Weights of a small self-supervised image encoder: 5.33M parameters, 32-pixel images.
Rows from block 3 of a small self-supervised image encoder, named by matrix and row number. Rows with one number belong to one channel. Each number is 128 + 32 x the weight over its row's rms, rounded and kept within 0 to 255. All counts start at 0.
After each channel's rows are labels from the 100 images, of 14976, where the channel reaches its highest value: "colour at peak" is the nearest of a few named colours to the mean colour under the peak. Only what is clearly more common there than usual is listed. The data: photos of plants and fungi (iNaturalist). In brackets: how many of the 100, against the usual share in percent.
# convs1: grouped (8 groups) 3x3 conv, stride 2 (model.blocks.3.convs.1.weight, 224x28x3x3, each kernel summed), inputs within the group 0-27
# convs2: expand pointwise conv (model.blocks.3.convs.2.weight, 448x224x1x1, transposed), outputs 0-111

convs1.215 [124 153 123  52 149 130 146  89 133 117 124 166 141 162  82  94 168 150 120  82 201 118  88 135 108 119 169 113]
convs2.215 [136 157 142 161 144 145 115 118 152 173 232 132 144 135 167 166 118 115 126 155 152 134 116 112 121  90 113 158 165 185 104 105 174 144 144 146 131  84 123 140 147 112 110 231  89 143  88 108 153 134 158 101  74 151 154 174 129 111  92  95 118 155 134 133 121 132 135 101 153 146 165 172 113  72 169 104 134 101 154 116 127  72 154 134 151 120 101 144 122 129 217 123 125 100 100 136 122 146 144 117 208 204 164 126  94 154 146 129  90 137 145 126]
colour at peak: white (27 vs 1.5)

convs1.223 [ 72 134 108 110 127 124 100 116  97  84 143 147 145 127  98 156 104 154  47 135 161  82  91 101  77 107 110 169]
convs2.223 [166  55 160  75 137 173 112 156  39 191 176 126 144 137  54 136 127 137 152  67 139 102  95 112 121 128 111  28 106  92 127 166 148 124  98 105 174 147 105  99 156  79 124 152 123  76 130 113  85  95  77 105 130 141 113 152 151 130 176 119 100 145 116  62 124 122 158 145 129 157 134 122 126  72 116 127 203 182 105 141 120 186 107 178 107 192 132  85 118 152 140  76 204 121 112 145  97 102 124 108 144 139 140  95 210 162 136 148 174 186 152  79]
colour at peak: black (63 vs 5.7)

convs1.172 [116  63 123  93 135 136 116 154 139 164  91 100 139 163 159 176 145 109 172 125 134  69 108 158  95  99 146  61]
convs2.172 [ 89 129 105 148 137 162  96 121 109 142 129 145  51  30 131 124 153 135  65 104 119  93 119  93 134 141 100 164 127 128 159 112 100 118  96 121 124 146  72  86 146  99 138 127 154 106 149  97 143 113 141  95 155  76 131 149 132 114 129 102 141 127  58 103 131  62 133 124  95 164 131 108 116  88  94 157 150 101 114 114 142 139 118 155 184 135  99 162 132 115 137  43 150  18 138 103 167 150 154 127 154 139 126 153 139 141 108 103 144 160 111 197]
colour at peak: black (48 vs 5.7)

convs1.205 [141 109 122 128 133  54  53 127 110 124 140 110 112  68 130 128 146 162 126 157  91 125  91  54 142 138 130 167]
convs2.205 [153 103 181 124 149  79 116 121  82  98 127 125 120 143 120  77 148 147 140 115 138 124 118 134 117  78 113 144 117 150 115 159 165 155 124  64 210 153 112 114 216 129 127 115 105 148  79 135 122 115 128 108 102 142 112 169 122 124 187 145 117 179 124  81 134 113 116 157 102 128 123  93 132 133 115 139 143 171 104 115 140 146 148 201 111 130 115 124  91 172 148 107 156 117 124  66 135 119 110  76 128 113 148 177 138 105 123 216 169 192 191 178]
colour at peak: black (55 vs 5.7)

convs1.95 [151 112 123 117 154  82 155 102 111 104 118  96  57 102 114  61 126 132 108  90 108 110  99 142  66  81 106 160]
convs2.95 [143 106 101 128 108  53 115 142 116  79 110 100 151 127 149  83 103 118 154 132 104 116  98  82 144 143 142 142 135 126 128 160  96  86 112  60  97 130 139 137 142  86 153 114 154 100 181 142 154 150 138 110 114 151 108 159  81 129 121 153 163 114 143 113 140 144  94 162 130 130 152  97  89 129 118 151 142 131  86 159 172 108 126 217 127 124 113 122 131 104 127 110 208 102 157  33 122  79 106  40 106 101 139 148 153 107 135 100 167 182  96 155]
colour at peak: black (56 vs 5.7)

convs1.182 [116 140 106 128 141  94 109 118  84 136 127 129  69 100  66  41 108 117 114 122  93 115  70 133 119 128  82 103]
convs2.182 [116 173  84 156 107 163 190 142 141 178 152 110 153 107 100 168 192 110 169 141 123 154  98 105 113 107 144 155 164 176 151 132 140  58 163 158 110  90  90 145 129 122 104 161 149 131 118 185 157 132 161  89  45 144 121  89 180 123  74 153 135  97 121 149 221  89 185 186 150  66 154 126 150 141 138 119 128  86 143 143 152 155 140 106  83 157  80 137 138 101 156  71  93  88 166 159 128 175 109 173 179 146 107 223 101 144 122 113 163 105  85 137]
colour at peak: pink (48 vs 5.2)

convs1.97 [ 93 139 148  76  61 103  93  83 136  83  71  74  99 101 114 109 142 117 119 118 127 132  93 123 134 103 103  78]
convs2.97 [128 152  74 146 158 152 119 212 164 152 142 142 156 154  78 183 113 123 144 130 156 143 134 183  62  58 122 124  99 122  97 141 113 121 142  87  59  87 154 143 107 158 131 132  76 138 114 134  50 171 146 123  86 158 156 132 146  97  69 156 120 139 162 131 166 153 168 120 146 119 127 132  58 135 167  82 133  81 119  97 118  94  75 117  77 165 155 143 126 106 114 150 127 163 169 210 144 102 158  83 113 144 161  84 110 148 150  51 103 109 113  44]
colour at peak: pink (26 vs 5.2)

convs1.150 [141 101 203 137 141  84 138 135 151 137 175 117 121 172 197 114 135 138 144 203 170 134 131 134 138 154 129  95]
convs2.150 [135 121 142  84  70 132 135  84 124 144 170  77 118 108 122  56 193  66  82 146  79 137  92  89  97 188 117 156 137 103  67 116 113 112 142 133 128 191 124 117 104 134 204 160 122 133 182 153 126 116 106 109 123  89  49 109 136  81 140 137 115  79  86 137 166 115 117 201 137 104 147 158  70 113 151  68 181 110  77  94  72 127 144  92  99 122 101  87  92  99 149 111 132 129  96  85 113 150 125 138 145 147 105 136 176  88 109 140 106 115 112 119]
colour at peak: grey (70 vs 44.4)

convs1.133 [107 119 101  82 169  49 147 130  77  96 124 152 125 150 108 109  87 117  56 117 123 134 130  93 101 103 112  88]
convs2.133 [130 120 147 113 125 113 130  87 146 130 126 112 127 132 120  65 235  87  82 156 115 134  49  70 101 113 130 155 204 117  73 117 138 128 144 142 157 196 114 128 170 144 188 107  98 152 177 145  82 125 122 118 104 118 130 127 115  88 156 117 124 128  83 118 146 114 111 212 108  74 101 153 115 109 135  87 119 113 139 111 135 141 170  51 139 108  71  98  98 125 146 104  66 111  94 105  94 192 125 162 147 189 120 172 121  58 101 171  90  65 152 163]
colour at peak: grey (73 vs 44.4)

convs1.68 [ 95 129 135 110  97  90 121 124 136 115 107 132  96 106  64 104 109  75 150 103 145 132  64 112 103  77 105  57]
convs2.68 [135 162 113 149 102  90  80 166 124 129 147  94 179 176 144 116  67  82 141 158 120 168 136 139 116 127 116 129 154 180  81 145 175 112 189 139 110 114 142 162 129 111 140 151  85 167 100  99  75 154 141 120  54 121 110  95  84  80 124 141 155 106 123 171  89 149 100 103 132 118 186 183 145 160 125  78 137 194 112  92 108 115 185 113  67 131 127 118 122  92 185 156 130 166 157 141 112 134 134 100 185 126  98  94 131  84 127 133 174 120 113  47]
colour at peak: white (61 vs 1.5); pink (30 vs 5.2)

convs1.139 [ 61 129  95 114 129  75 155  95 122  99  70  93 109 139  92 108  82  98 128  89 148 144 109 105 114 117 142  64]
convs2.139 [128 121 147 125 133  78  96 123 128  87 127 123 127 132  65  78 153 106 158 117 138 126  91 143  89 121 141  79 136 145 109 142 136 120 137  95 149 154 118 123 189 105 195 112  88 143 159 152  40  99 127 121  92 135 123 122 101 123 135 171  99 147 106 117 177 117  92 172  82  92  68 104 130 114 107 132  91 222 115 101 125 124  97 137  36  84 121 124 101 159 133 101 119 136 107 100  93 143  78 109 119 135 110 170  86  57 115 168 104 155 162 108]
colour at peak: grey (74 vs 44.4)

convs1.20 [137  67  86 130  59 139 121  92 124  77 124  75 114 129 124 124  81  73 100 142 129  96 123 127  97  75 119 130]
convs2.20 [170 148 151  86 143  52  98 145 112  76  93 147 136 137 109  91 102 143 140 104 140 104 136 166 130  99 121 142  68  92 144 101  96 118  98 132 108 104 159 132 113 133 157 120 179 106 143 114  78 174  76  96 158  95 135 135  86 154  67 114  66 123 160 140 121 167  74 132 158 143  67 143  51 172 141 109 123 134 109  98 103 143  74 122  90 118 103 137  80 152  97 142 113 121  98 122 168 111 180 115 118  60 136 101 126  66 134 116  90 126 126 120]
colour at peak: grey (72 vs 44.4)

convs1.186 [133  83 131 135 105 132 134 144 125  76  49 109  93 152 145 108 174 137 162 133 156 125  59 139 114 133  83 177]
convs2.186 [118  59 134 145 126 178 118 129 131 161 109 146  62  94  47 119 114 126  84  47 107  82 142 115 123 161  85  80 179 135 122 129  76 151  73 149 148 162 122  57 109 129 135  76 137  58 115 153 111 102 144 147 135 106 126  96 153 117 132 130  64 124  82  91 139  89 158 114  76 129  99 109  68 104  59 141 157 145 132 118 127 118 102 140 141 169 172 141 121 128 125 117 141 119 131 112 146 106  98 105 112 125  95  85 162 121 124 129 124 136 118  99]
colour at peak: brown (68 vs 34.7)

convs1.62 [134 104  88 127  82 127 104  90  85  97 122  90 109 136  83  79 105 131 114 150 123  74  95 143  87  75  96  79]
convs2.62 [123 161 114 153 122 112 142 118 152 132 159 117 169 121 176 160 182 102 154 194 141 173  97 118 124  72 221 156 147 175 110 116 173  71 167 143  77 124 111 182 125 147  81 153 135 190  71 135 158 160 164 100  58 130 125  97 148  97  73 119 170 122 116 162 134 100 153 151 180 109 147 164 148 165 174 141  93 132 157 100 108  76 201 123 115 114  87 125 101 119 188 115  99 119 130 161 106 171 132 166 205 160 132 184  94 128 167 106 135  98 118 120]
colour at peak: white (32 vs 1.5); pink (32 vs 5.2)

convs1.91 [ 83 125 197  99  53 101 128 134 117 135 107 124  91 114 181 110 157 148 117 148 140 182 123 135  95 118  86  90]
convs2.91 [ 90 147  44 143  96 158 120 201 133 183 148  73 144 145 130 161 108  93 100 133  93 135 127  87  85 118 143 152 180 146  75 126 123 140 133 125  97  98 140 146  80 127 138 143  80 128 116  95  66 147 140 116 116 129 143 110 110  70 137 116 145  75 118 169  93 132 136 107 119 110 155 135 127 116 104  46 156  85 140 105 139 153 161 103 133 178 111 135 172  52 141 165 150 141 173 160 142  92 130  89 148 162 110  26 140 113  81  73 168 128  66  96]
colour at peak: white (45 vs 1.5); pink (35 vs 5.2)

convs1.60 [ 98 156 131 175 181 119 192 117 120 159 148 122  95 116 110  92 169 107 203  88 161  98 125 114  96 133 145 108]
convs2.60 [128  58 123 137 140 141 140 160 116 124  90 137  81 133  97 131 138 152  86  77 130  50 109 128 143 107  90 101 145 118 185  80 100 162  56 124 137 137 136  41 133 152 163 102 210  57 165 108 150 152 130  97 148 108 161 161 150 157 107 104 112 115 145  67 105 157 145 115 117 114  83 101 115 141 130 134 146 107 136 107 102 176 101 128 150 171  83 166 141 141  70 121 127 109 160 128 185  95 136 138  86 113 139 153 136 124  97 121 184 129 126 161]
colour at peak: brown (60 vs 34.7)

convs1.188 [100 144 141  97 150  71  98 123  65 150 168 110 130 116  67 129  70 124 121 131  68  92 103 123  99  98 134 158]
convs2.188 [102 154  88  90 142  93  68 130  95 113 162 151 125  92 100 116 122 125 103 120 106 105 107 113 120 154 113 193 101 105 138 129  95 111 121  96 102 107 113 167 153  84 161 149 124 107 198  69  92 118  94  91 155 108 126 165 102 132 169 137 173 125 125 127  81 120 109  87 109 189 152 103 180  66 107 125 139  98 112 127 147 144  96 150 150 109 123 144 134 108 139 107 144  87 125 134 139 123 168  88 134 131 129 119 135 115 110 116 121 158 106 187]
colour at peak: brown (67 vs 34.7)

convs1.208 [ 90  96 119 134 153 131 117 148 165 146  88  88  83 122 167 106 115  95 102 133 205 135 196 133 117 125  76 104]
convs2.208 [177 129 161 100 120 152 146 166 153 143  78 109 169 168 122 134 155 124 122 154 132 157 111 140  96 105 119  75 202 114 132 162 160 109 166  84 188  94 130 131 161 131 133  74 140 153 116 129 102 148 100 108  69 158 115 124 135 124  78  94 116 136 143  98 135 169 123 113 114 116 147 135 137 122 131 122 110 137 103 129 134 131 141  90  71 124  81 109 160 150 109 112  97 135 142 113  89 126  88 107  89 188 108 164  70 106 102 173 124 135 177  54]
colour at peak: black (52 vs 5.7)

convs1.102 [125  92 100  84 113 136 126  84  99  77  82  83 136 140  77 138  86  94 108  93  99 109  92  98 132  84  83 118]
convs2.102 [ 97 136  82 154 133 171 195 138 133 147 188 132 182 140 130 174 135 130 178 137 139 133 134 155 145  83 144 125  92 165 122 155 131 125 137 137  59 140 151 195 111 141 132 188  95 139  98 183 140 112 164 109  97 168 135 146 237  97  64 114 161 127 162 118 187 146 255 158 119 150 116 108 147  97 168 138 125 122 148 109 108 105 113 164 105 169 131 140 108 100 174 124 160 137 117 182 134 147 143 179 159 184 123 168 118 174 128  53 116 135 100 138]
colour at peak: green (29 vs 6.6)

convs1.185 [ 97 200 138 173 135 155  99 125 134 142 221 112 106 101  97 105 133 111 127 117 125 143  74 133  97 145  97 161]
convs2.185 [124 160 113 109 124 142  70 191 133 121 133 129 100 118 118 140  78 138  98 120  87 152 183 214 112 113  65 146 157  95 130 120 101 135 137  83 149 116 109 150 157 150 116 121  79 130 162  86  67  96 103 166 118  99 110 144 101 132 135 111 112 125  99 161 111 131  98  82  72 170 105 130 150 113 106 108 130 191  92 148 168 139 118  98  72  87 151 125 160 101 113 120 107 133 144 150 117 145 139 109 109 153 110 102 119  99  85 156  83 149 122  82]
colour at peak: brown (68 vs 34.7)

convs1.54 [ 96 100  97  86 119 119 110 114  69  91 103 107  79 132  78 127 141 120 132 131  80 110 117  60 125 110  92  70]
convs2.54 [123  78 143 123 135 142 105 124 108 143 119 130  92  70  66  81 170 143 114  73 133  53 116 188 151 119  89 122 128 100 133  68  78 178  45 117 151 171 139 116 110 157 160 103 120  75 144 163 143 121 122 113 136 123 117 122  96 137 159  59 106 145 155  83 166  95 105 173 111 147  52 104  61 137  97 123 174 121 128 114  87  70 107 133 164 151  99 188  92 151 117 153 168 154  83 149 193 137 144  90 115 112 125 152 176 149 128 115 120 131 138 189]
colour at peak: black (31 vs 5.7)

convs1.74 [115 131  84 131 100  99 132  79 108 110  95 120 135 111  63  89 125  98 136 119 132  89  78 121  99  79 105  53]
convs2.74 [ 92 185  93 184 132  81 107  93 120  74 136 127 164 141 203  93 147 123 142 172 135 145  84 107 130  76 153 202 118 193 110  87 153 121 150 129  89 123 164 180 125 140 124 134 124 170  80  96 148 204 183  82 114 105 131 138 102 115 116  96 154 126 138 164 115 148 107 120 201 108 137 170 102 153 176 104  87 109 130  97  77 100 207 121 185 104  85 169  85  98 211 176 100 142 104 115 143 153 160 119 209 124 168 151 110 114 161 119 109  95 116 152]
colour at peak: pink (43 vs 5.2); white (41 vs 1.5)

convs1.106 [ 75 128 132 115  86  68 102 136 119 131 110 127  71 169 125 130 103 180 102 142 125 165 148 183  68 141 143  94]
convs2.106 [144 117 198 102 126 104 118  36  79  80  66 134 117 134 133 114 120 139 169 137 142 112 124  66 128 145 121 144 138 114 117 110 130 152 116 155 191 124 134 120 162 151 145  53 122 149 128 122 114 106 105 164 119 160 132 123  85 157 166 125  57 144 149 101 116 148  74 148 139 108  73  97 167 108 131 135 115 162 158 150 111 172 135 117 119  80 110 128 130 176 103 116  78 127  54  38 110 100 132 169  82 110 129 160 106 108 142 188  96  98 177 156]
colour at peak: black (70 vs 5.7)

convs1.178 [130 159  89 125  96  99 124  87  92  70 164 117 154  80  81 173  92 124  96 118  66 140 122  86 119 119 106 105]
convs2.178 [ 97 183  54 147 122 105  76 149 139 121 147 116 132 119 136  86 146 112 136 145  95 142 108  96 133 133 105 174 149 161 111 143 126  94 154  92 101 116 178 121 136  88 110 154 125 143 136 108 182 155 146  97  68  99 109 169  69 109  81 139 153 106 149 165 146 131  89 135 128 106 166 134 178 173 132 133  97  81  92 154 157 158 152 114 142 121  76 135 163  81 161 127  87 113 189 122 135 141 175  74 197  94 126 198  95  86  97 118 154 125  68 176]
colour at peak: pink (28 vs 5.2)