From a checkpoint of a small self-supervised image encoder.
Model: 5.33M parameters, 32-pixel images, arch resnext, norm batchnorm, activation silu, depths [3, 3, 3], widths [256, 448, 784].
Training: adamw at rate 0.0025, 5100 steps.
Data: trained on photos of plants and fungi (iNaturalist), 22605 training examples.
Rows from block 5, named by matrix and row number. Each number is 50 + 12 x the weight over its row's rms, rounded and kept within 0 to 99. All counts start at 0. After the name is the row's rms in percent of the matrix's.
# convs0: reduce pointwise conv (model.blocks.5.convs.0.weight, 224x448x1x1), inputs 0-74
convs0.60 095:61 35 60 50 64 55 59 40 53 54 40 61 60 50 42 69 39 66 65 52 66 54 57 46 48 57 62 25 51 44 64 80 53 26 42 52 62 15 41 52 60 50 31 40 55 55 52 63 40 60 49 56 61 71 62 55 60 69 54 68 46 64 47 29 54 51 61 42 60 54 41 53 61 52 66
convs0.61 094:48 41 50 48 50 49 39 42 59 38 48 53 45 54 41 50 32 55 41 48 46 75 60 48 55 53 36 28 60 51 58 85 43 32 68 46 50 48 32 38 29 46 38 49 38 49 50 36 61 50 52 64 37 45 49 43 47 57 55 70 35 50 37 64 32 43 44 15 36 61 80 42 67 48 38
convs0.62 105:27 49 35 51 41 40 49 48 49 35 48 25 54 59 40 48 34 43 63 50 46 87 58 65 35 43 47 39 46 50 30 76 64 51 74 49 36 50 46 52 57 59 34 50 26 57 45 58 42 46 51 60 41 60 49 53 47 34 60 56 36 52 55 68 55 54 48 44 47 44 61 48 51 51 50
convs0.63 096:48 43 42 47 48 46 43 39 43 32 48 55 52 50 59 49 27 54 43 61 42 70 65 57 57 51 45 38 43 47 68 91 43 20 61 53 45 55 40 36 28 48 35 49 46 50 56 44 70 51 50 61 32 43 51 34 48 59 43 72 40 44 46 57 40 49 46 30 38 54 70 37 67 50 40
convs0.64 099:67 36 63 46 59 68 44 52 65 77 48 55 51 50 41 63 54 44 50 45 61 43 48 43 36 50 45 23 61 49 56 44 55 31 42 46 54 32 46 48 55 45 51 47 51 32 54 37 48 50 48 40 44 55 59 59 61 51 27 53 51 57 49 31 40 52 61 28 52 63 57 58 52 41 64
convs0.65 098:64 42 60 42 57 67 45 56 65 82 49 54 54 52 42 61 60 44 50 45 58 39 46 39 36 48 44 32 64 47 51 31 61 42 43 42 52 41 51 53 56 50 47 51 48 28 50 35 52 43 44 38 50 54 57 58 56 48 29 41 48 58 54 36 38 51 58 32 49 57 60 57 44 41 59
convs0.66 113:33 43 41 51 43 44 51 44 43 38 49 28 52 47 52 59 55 33 53 58 45 58 57 44 44 56 49 44 50 48 09 57 58 41 57 51 48 59 40 52 43 57 34 48 03 51 41 55 53 28 50 59 47 55 51 45 46 31 51 50 36 50 46 51 50 46 46 50 28 21 67 41 56 47 50
convs0.67 098:61 43 57 44 55 66 41 57 64 81 50 51 52 55 47 62 56 41 44 49 56 47 46 41 39 43 43 33 62 46 54 40 58 37 47 44 50 35 52 50 52 48 49 49 47 25 51 27 51 45 45 41 41 50 55 56 59 46 19 47 58 56 51 39 33 53 59 24 47 65 62 57 52 36 61
convs0.68 096:54 29 66 47 59 60 55 57 85 57 53 60 52 39 34 71 65 67 58 45 55 41 64 58 48 59 48 21 60 49 42 55 45 44 34 45 76 39 36 53 57 48 43 55 37 45 44 57 37 39 45 64 61 66 57 64 58 60 64 51 31 68 40 32 53 34 60 43 43 42 38 49 54 38 65
convs0.69 104:40 55 44 51 43 45 54 50 53 43 48 30 59 59 51 55 53 37 63 62 53 85 58 65 36 46 46 47 50 50 35 70 76 49 89 52 35 56 44 51 56 59 36 50 36 56 48 58 53 52 53 56 35 60 51 50 51 38 52 55 39 51 54 67 59 53 50 53 53 38 73 55 50 50 56
convs0.70 098:51 32 62 49 61 43 56 26 61 43 54 68 46 36 37 55 64 67 51 42 56 27 48 42 50 67 49 39 42 50 49 44 38 45 24 51 65 57 45 49 55 39 51 56 51 39 46 53 44 48 47 46 64 51 54 67 52 62 75 48 34 63 40 34 53 34 53 62 54 44 49 53 44 47 60
convs0.71 100:43 54 49 51 48 42 55 48 51 42 48 35 57 59 53 53 53 40 64 64 55 88 57 63 38 44 46 46 49 51 39 71 77 49 95 50 36 58 42 52 61 59 39 50 36 60 51 62 54 52 53 56 35 62 52 52 52 41 55 56 36 53 53 67 60 55 50 56 52 44 74 55 52 50 59
convs0.72 096:43 57 40 46 51 30 54 24 22 29 48 51 53 47 83 41 51 66 44 68 48 56 43 45 89 52 55 68 30 42 70 40 50 46 53 54 37 58 54 60 48 50 39 48 67 50 44 43 89 51 45 47 46 47 45 54 46 54 47 46 61 42 50 57 40 50 48 53 58 43 62 44 37 47 52
convs0.73 097:51 39 51 51 57 37 59 18 35 36 50 50 42 35 58 43 60 80 46 49 53 37 40 52 82 58 52 57 37 50 74 51 37 37 33 59 49 66 47 46 57 41 38 50 69 45 43 51 71 59 51 40 57 49 44 62 50 61 61 41 49 52 41 41 51 34 51 65 64 41 52 52 43 65 48
convs0.74 099:58 31 67 44 62 60 51 49 73 63 50 61 54 39 38 62 60 58 57 42 60 33 64 54 37 68 50 20 57 48 42 48 47 43 29 47 63 50 43 54 56 45 46 53 47 40 47 53 38 46 45 54 68 60 60 65 57 57 60 49 29 66 45 28 55 39 58 48 49 49 51 57 42 45 65
convs0.75 097:50 55 52 54 50 44 57 50 51 45 48 38 59 60 55 54 60 38 63 67 59 79 59 63 39 45 44 50 53 49 42 65 87 52 99 51 41 59 41 54 62 61 40 48 41 58 51 62 55 55 51 55 35 63 55 52 51 45 53 53 37 57 53 65 61 53 49 56 55 46 76 59 52 50 59
convs0.76 100:45 53 49 53 46 43 56 46 48 42 46 35 56 59 54 50 58 36 60 67 55 77 56 57 38 45 39 49 52 51 33 59 88 59 99 48 38 58 42 54 59 58 40 47 35 53 49 59 53 53 52 55 44 64 52 49 49 38 54 50 36 53 51 66 57 52 46 54 51 45 76 56 49 45 58
convs0.77 099:60 39 51 45 52 68 39 52 49 77 45 50 45 47 41 62 49 35 32 44 54 48 49 42 39 45 47 25 52 48 60 48 47 26 45 48 45 30 44 42 42 45 50 45 54 29 58 25 48 50 46 43 36 43 53 51 62 48 19 58 68 48 42 41 30 47 63 22 51 64 59 52 58 42 57
convs0.78 096:55 42 55 45 65 54 63 45 50 54 40 59 66 54 58 69 42 68 67 62 63 57 57 45 51 54 67 33 50 39 65 80 54 27 45 57 59 17 47 62 60 51 29 42 55 62 48 63 48 56 47 55 58 73 63 54 59 67 47 63 52 60 52 29 57 56 60 47 60 52 35 47 55 48 65
convs0.79 091:66 35 70 51 64 61 56 47 69 60 43 66 53 44 45 69 57 69 60 56 65 49 55 48 48 52 52 26 61 49 58 65 52 34 39 50 75 27 34 49 64 52 30 40 50 53 47 60 42 52 52 54 55 68 62 57 58 72 52 56 34 67 45 24 53 46 60 36 52 53 30 52 53 42 66
convs0.80 095:58 59 54 42 59 55 50 39 48 53 46 58 67 65 65 62 33 52 59 73 61 74 56 42 50 59 48 47 53 43 68 78 64 21 71 53 50 46 53 58 43 46 39 44 58 48 62 43 56 60 46 49 49 59 60 44 57 63 43 64 48 52 61 62 38 64 55 21 57 61 76 56 62 38 63
convs0.81 097:55 53 52 38 56 50 49 48 50 49 45 59 68 62 60 62 37 55 62 69 57 76 70 67 54 54 60 42 48 36 69 90 61 22 67 59 49 60 54 56 48 50 34 49 53 63 57 51 64 55 42 58 38 57 59 47 54 63 42 68 55 53 61 57 47 61 56 41 53 53 65 48 61 50 63
convs0.82 095:56 48 56 41 63 53 63 46 50 54 43 58 73 60 67 70 42 65 69 68 65 62 57 49 53 57 67 38 51 32 65 79 62 31 56 59 58 33 55 69 57 51 28 44 57 61 51 62 49 59 43 54 57 72 61 51 60 67 43 62 56 61 59 38 54 63 61 49 62 53 44 52 51 44 70
convs0.83 096:48 44 40 47 48 46 41 38 41 32 48 54 53 51 57 48 31 55 43 61 42 69 64 57 59 53 46 38 45 47 68 88 44 18 62 52 45 56 42 39 27 49 37 50 47 49 53 40 71 50 49 59 34 42 51 35 48 58 40 67 42 44 47 58 38 52 45 31 38 51 74 37 69 51 39
convs0.84 093:65 36 58 43 59 61 41 48 56 61 40 68 42 43 36 53 49 49 39 39 60 54 69 49 45 50 46 35 46 47 76 60 36 25 41 42 53 33 46 37 45 36 54 35 73 26 63 26 46 65 43 56 43 36 55 53 57 66 49 66 37 52 36 51 30 37 56 26 65 63 47 61 53 46 61
convs0.85 112:18 50 12 52 25 43 46 36 37 37 50 14 46 37 47 48 45 38 44 47 32 46 48 46 54 48 43 52 36 52 29 46 41 35 47 56 26 42 45 46 47 49 35 51 32 43 45 47 60 37 52 49 39 46 50 42 45 18 40 52 48 31 42 50 43 43 47 44 40 22 46 36 51 39 48
convs0.86 097:58 45 59 50 52 57 47 61 82 49 45 53 43 50 37 64 48 44 41 39 56 53 95 73 45 48 39 35 65 45 49 59 37 48 47 50 68 41 58 37 48 57 27 43 50 42 37 43 52 54 51 82 24 45 60 54 54 54 53 67 36 57 45 53 41 49 53 32 44 45 41 53 53 57 63
convs0.87 089:71 46 76 51 70 60 60 53 61 61 49 75 61 53 57 73 45 59 62 65 76 43 69 54 42 47 68 39 48 43 62 55 56 39 44 51 69 35 58 54 58 52 32 46 62 60 45 62 34 65 50 54 52 68 71 56 62 74 45 62 54 64 54 23 56 60 62 50 62 49 19 59 48 50 73
convs0.88 114:29 53 21 53 32 36 45 33 34 29 49 19 50 41 54 39 47 30 45 54 40 47 42 44 48 45 50 55 37 52 18 45 49 38 51 54 24 46 45 48 49 50 29 50 30 46 48 47 53 44 53 49 39 48 51 46 40 17 45 55 48 39 48 54 47 48 39 45 46 19 49 42 47 40 54
convs0.89 087:47 56 51 39 48 31 36 36 35 45 40 39 47 44 50 40 70 31 51 46 49 51 45 30 37 55 48 56 39 44 36 64 39 39 48 49 48 49 42 65 60 42 88 34 44 51 71 44 29 44 37 41 59 37 41 57 45 30 71 65 57 50 43 48 39 46 49 60 54 72 46 53 43 39 47
convs0.90 099:55 46 60 49 51 59 46 65 78 51 50 51 42 49 40 63 45 44 41 39 55 52 97 74 48 47 38 35 63 46 50 59 35 43 45 55 62 42 61 41 47 54 24 47 47 41 32 43 57 52 50 81 17 42 62 53 55 51 44 65 38 55 46 53 42 49 54 32 42 43 45 54 51 54 61
convs0.91 094:58 35 59 45 64 47 55 35 43 55 50 64 46 40 50 53 59 75 57 46 60 28 34 28 58 49 63 42 32 44 71 45 53 38 28 43 61 45 45 44 67 36 36 46 63 43 46 52 52 56 43 18 59 61 54 65 53 71 60 43 43 62 42 13 52 42 56 53 61 62 36 52 45 43 53
convs0.92 100:59 46 59 51 50 60 48 65 82 51 49 51 44 49 37 61 46 44 40 40 52 53 94 73 51 47 36 34 67 46 50 56 37 45 46 53 65 42 61 37 47 55 25 48 46 40 33 43 56 52 51 79 18 41 62 54 54 49 42 65 37 55 46 52 42 51 52 30 38 43 43 53 52 54 63
convs0.93 094:68 41 64 42 63 56 56 48 48 61 49 71 48 41 54 61 45 66 49 47 66 33 59 35 55 49 64 38 40 39 80 49 48 25 33 47 64 25 52 45 53 41 41 44 74 45 57 47 50 66 41 37 55 56 59 52 58 79 31 61 48 55 43 17 46 48 59 37 65 57 25 56 53 43 63
convs0.94 092:50 32 54 46 64 49 47 30 32 57 42 58 45 45 37 50 58 64 54 35 57 45 41 40 60 51 47 49 25 49 68 57 44 37 35 38 52 51 53 42 72 39 36 41 59 36 43 44 52 49 44 28 56 55 46 72 52 60 62 52 58 57 45 37 46 42 57 51 59 70 57 46 61 44 47
convs0.95 091:55 47 65 42 66 48 56 30 55 54 55 66 56 47 59 56 58 76 70 58 63 40 48 44 53 49 66 48 32 39 57 56 62 47 39 44 71 53 48 58 80 55 33 56 50 57 43 62 52 49 41 39 62 69 55 67 51 70 74 47 31 71 58 26 58 47 53 62 54 56 35 47 39 46 58
convs0.96 092:46 48 66 42 61 35 50 31 67 33 50 60 47 44 46 45 59 72 65 48 55 45 51 58 48 52 49 45 45 43 46 56 58 60 42 51 77 59 41 61 91 53 41 55 37 52 40 58 47 32 40 63 57 55 49 70 44 61 90 58 17 80 54 48 55 42 47 62 40 59 38 39 46 49 48
convs0.97 095:65 37 70 44 65 55 53 40 54 60 50 71 49 41 46 63 45 70 55 43 67 25 55 32 51 51 66 30 38 40 65 44 51 36 29 47 71 20 43 47 64 46 42 48 61 46 51 55 47 62 42 41 59 63 62 58 57 79 49 59 41 63 44 10 53 47 56 42 59 53 18 55 49 43 64
convs0.98 095:64 39 59 41 62 56 54 42 40 60 50 68 48 41 56 57 48 64 46 46 63 34 45 29 60 48 63 43 35 37 87 48 49 25 36 51 55 39 48 42 52 37 42 46 75 41 55 46 56 63 38 21 54 53 59 53 57 72 25 56 54 54 43 20 48 46 59 44 65 60 35 57 54 36 59
convs0.99 096:33 63 27 57 29 37 32 53 53 40 57 24 65 58 70 53 38 41 42 76 34 73 60 57 57 46 53 58 39 49 44 65 54 37 74 51 30 62 57 47 44 54 30 59 38 56 45 36 67 38 54 55 34 47 44 42 37 32 36 64 63 31 57 69 37 62 42 34 46 32 65 45 51 46 59
convs0.100 095:64 43 68 44 67 50 57 43 51 57 51 70 58 46 58 64 46 69 61 54 69 32 53 28 56 47 70 38 39 37 70 51 58 32 39 48 67 26 47 53 65 43 37 48 63 55 49 59 51 60 42 34 56 66 63 60 57 76 48 54 53 62 51 13 54 53 58 51 63 54 18 56 55 42 64
convs0.101 100:56 47 54 52 49 56 46 61 77 49 51 51 45 47 43 63 39 43 39 41 54 49 99 76 43 48 41 37 58 46 48 59 35 45 43 59 61 47 64 37 44 56 21 51 48 42 35 43 49 52 51 83 21 41 62 47 55 50 47 69 42 50 49 51 41 52 53 32 43 43 37 50 50 55 65
convs0.102 091:57 47 70 44 68 49 60 33 59 54 50 66 60 49 62 62 61 70 72 64 66 44 52 44 51 51 68 45 38 40 56 56 64 44 42 47 73 55 47 61 75 56 33 48 50 62 44 69 51 53 43 44 58 74 58 65 55 69 66 48 41 73 58 25 62 49 56 66 56 53 30 54 43 49 63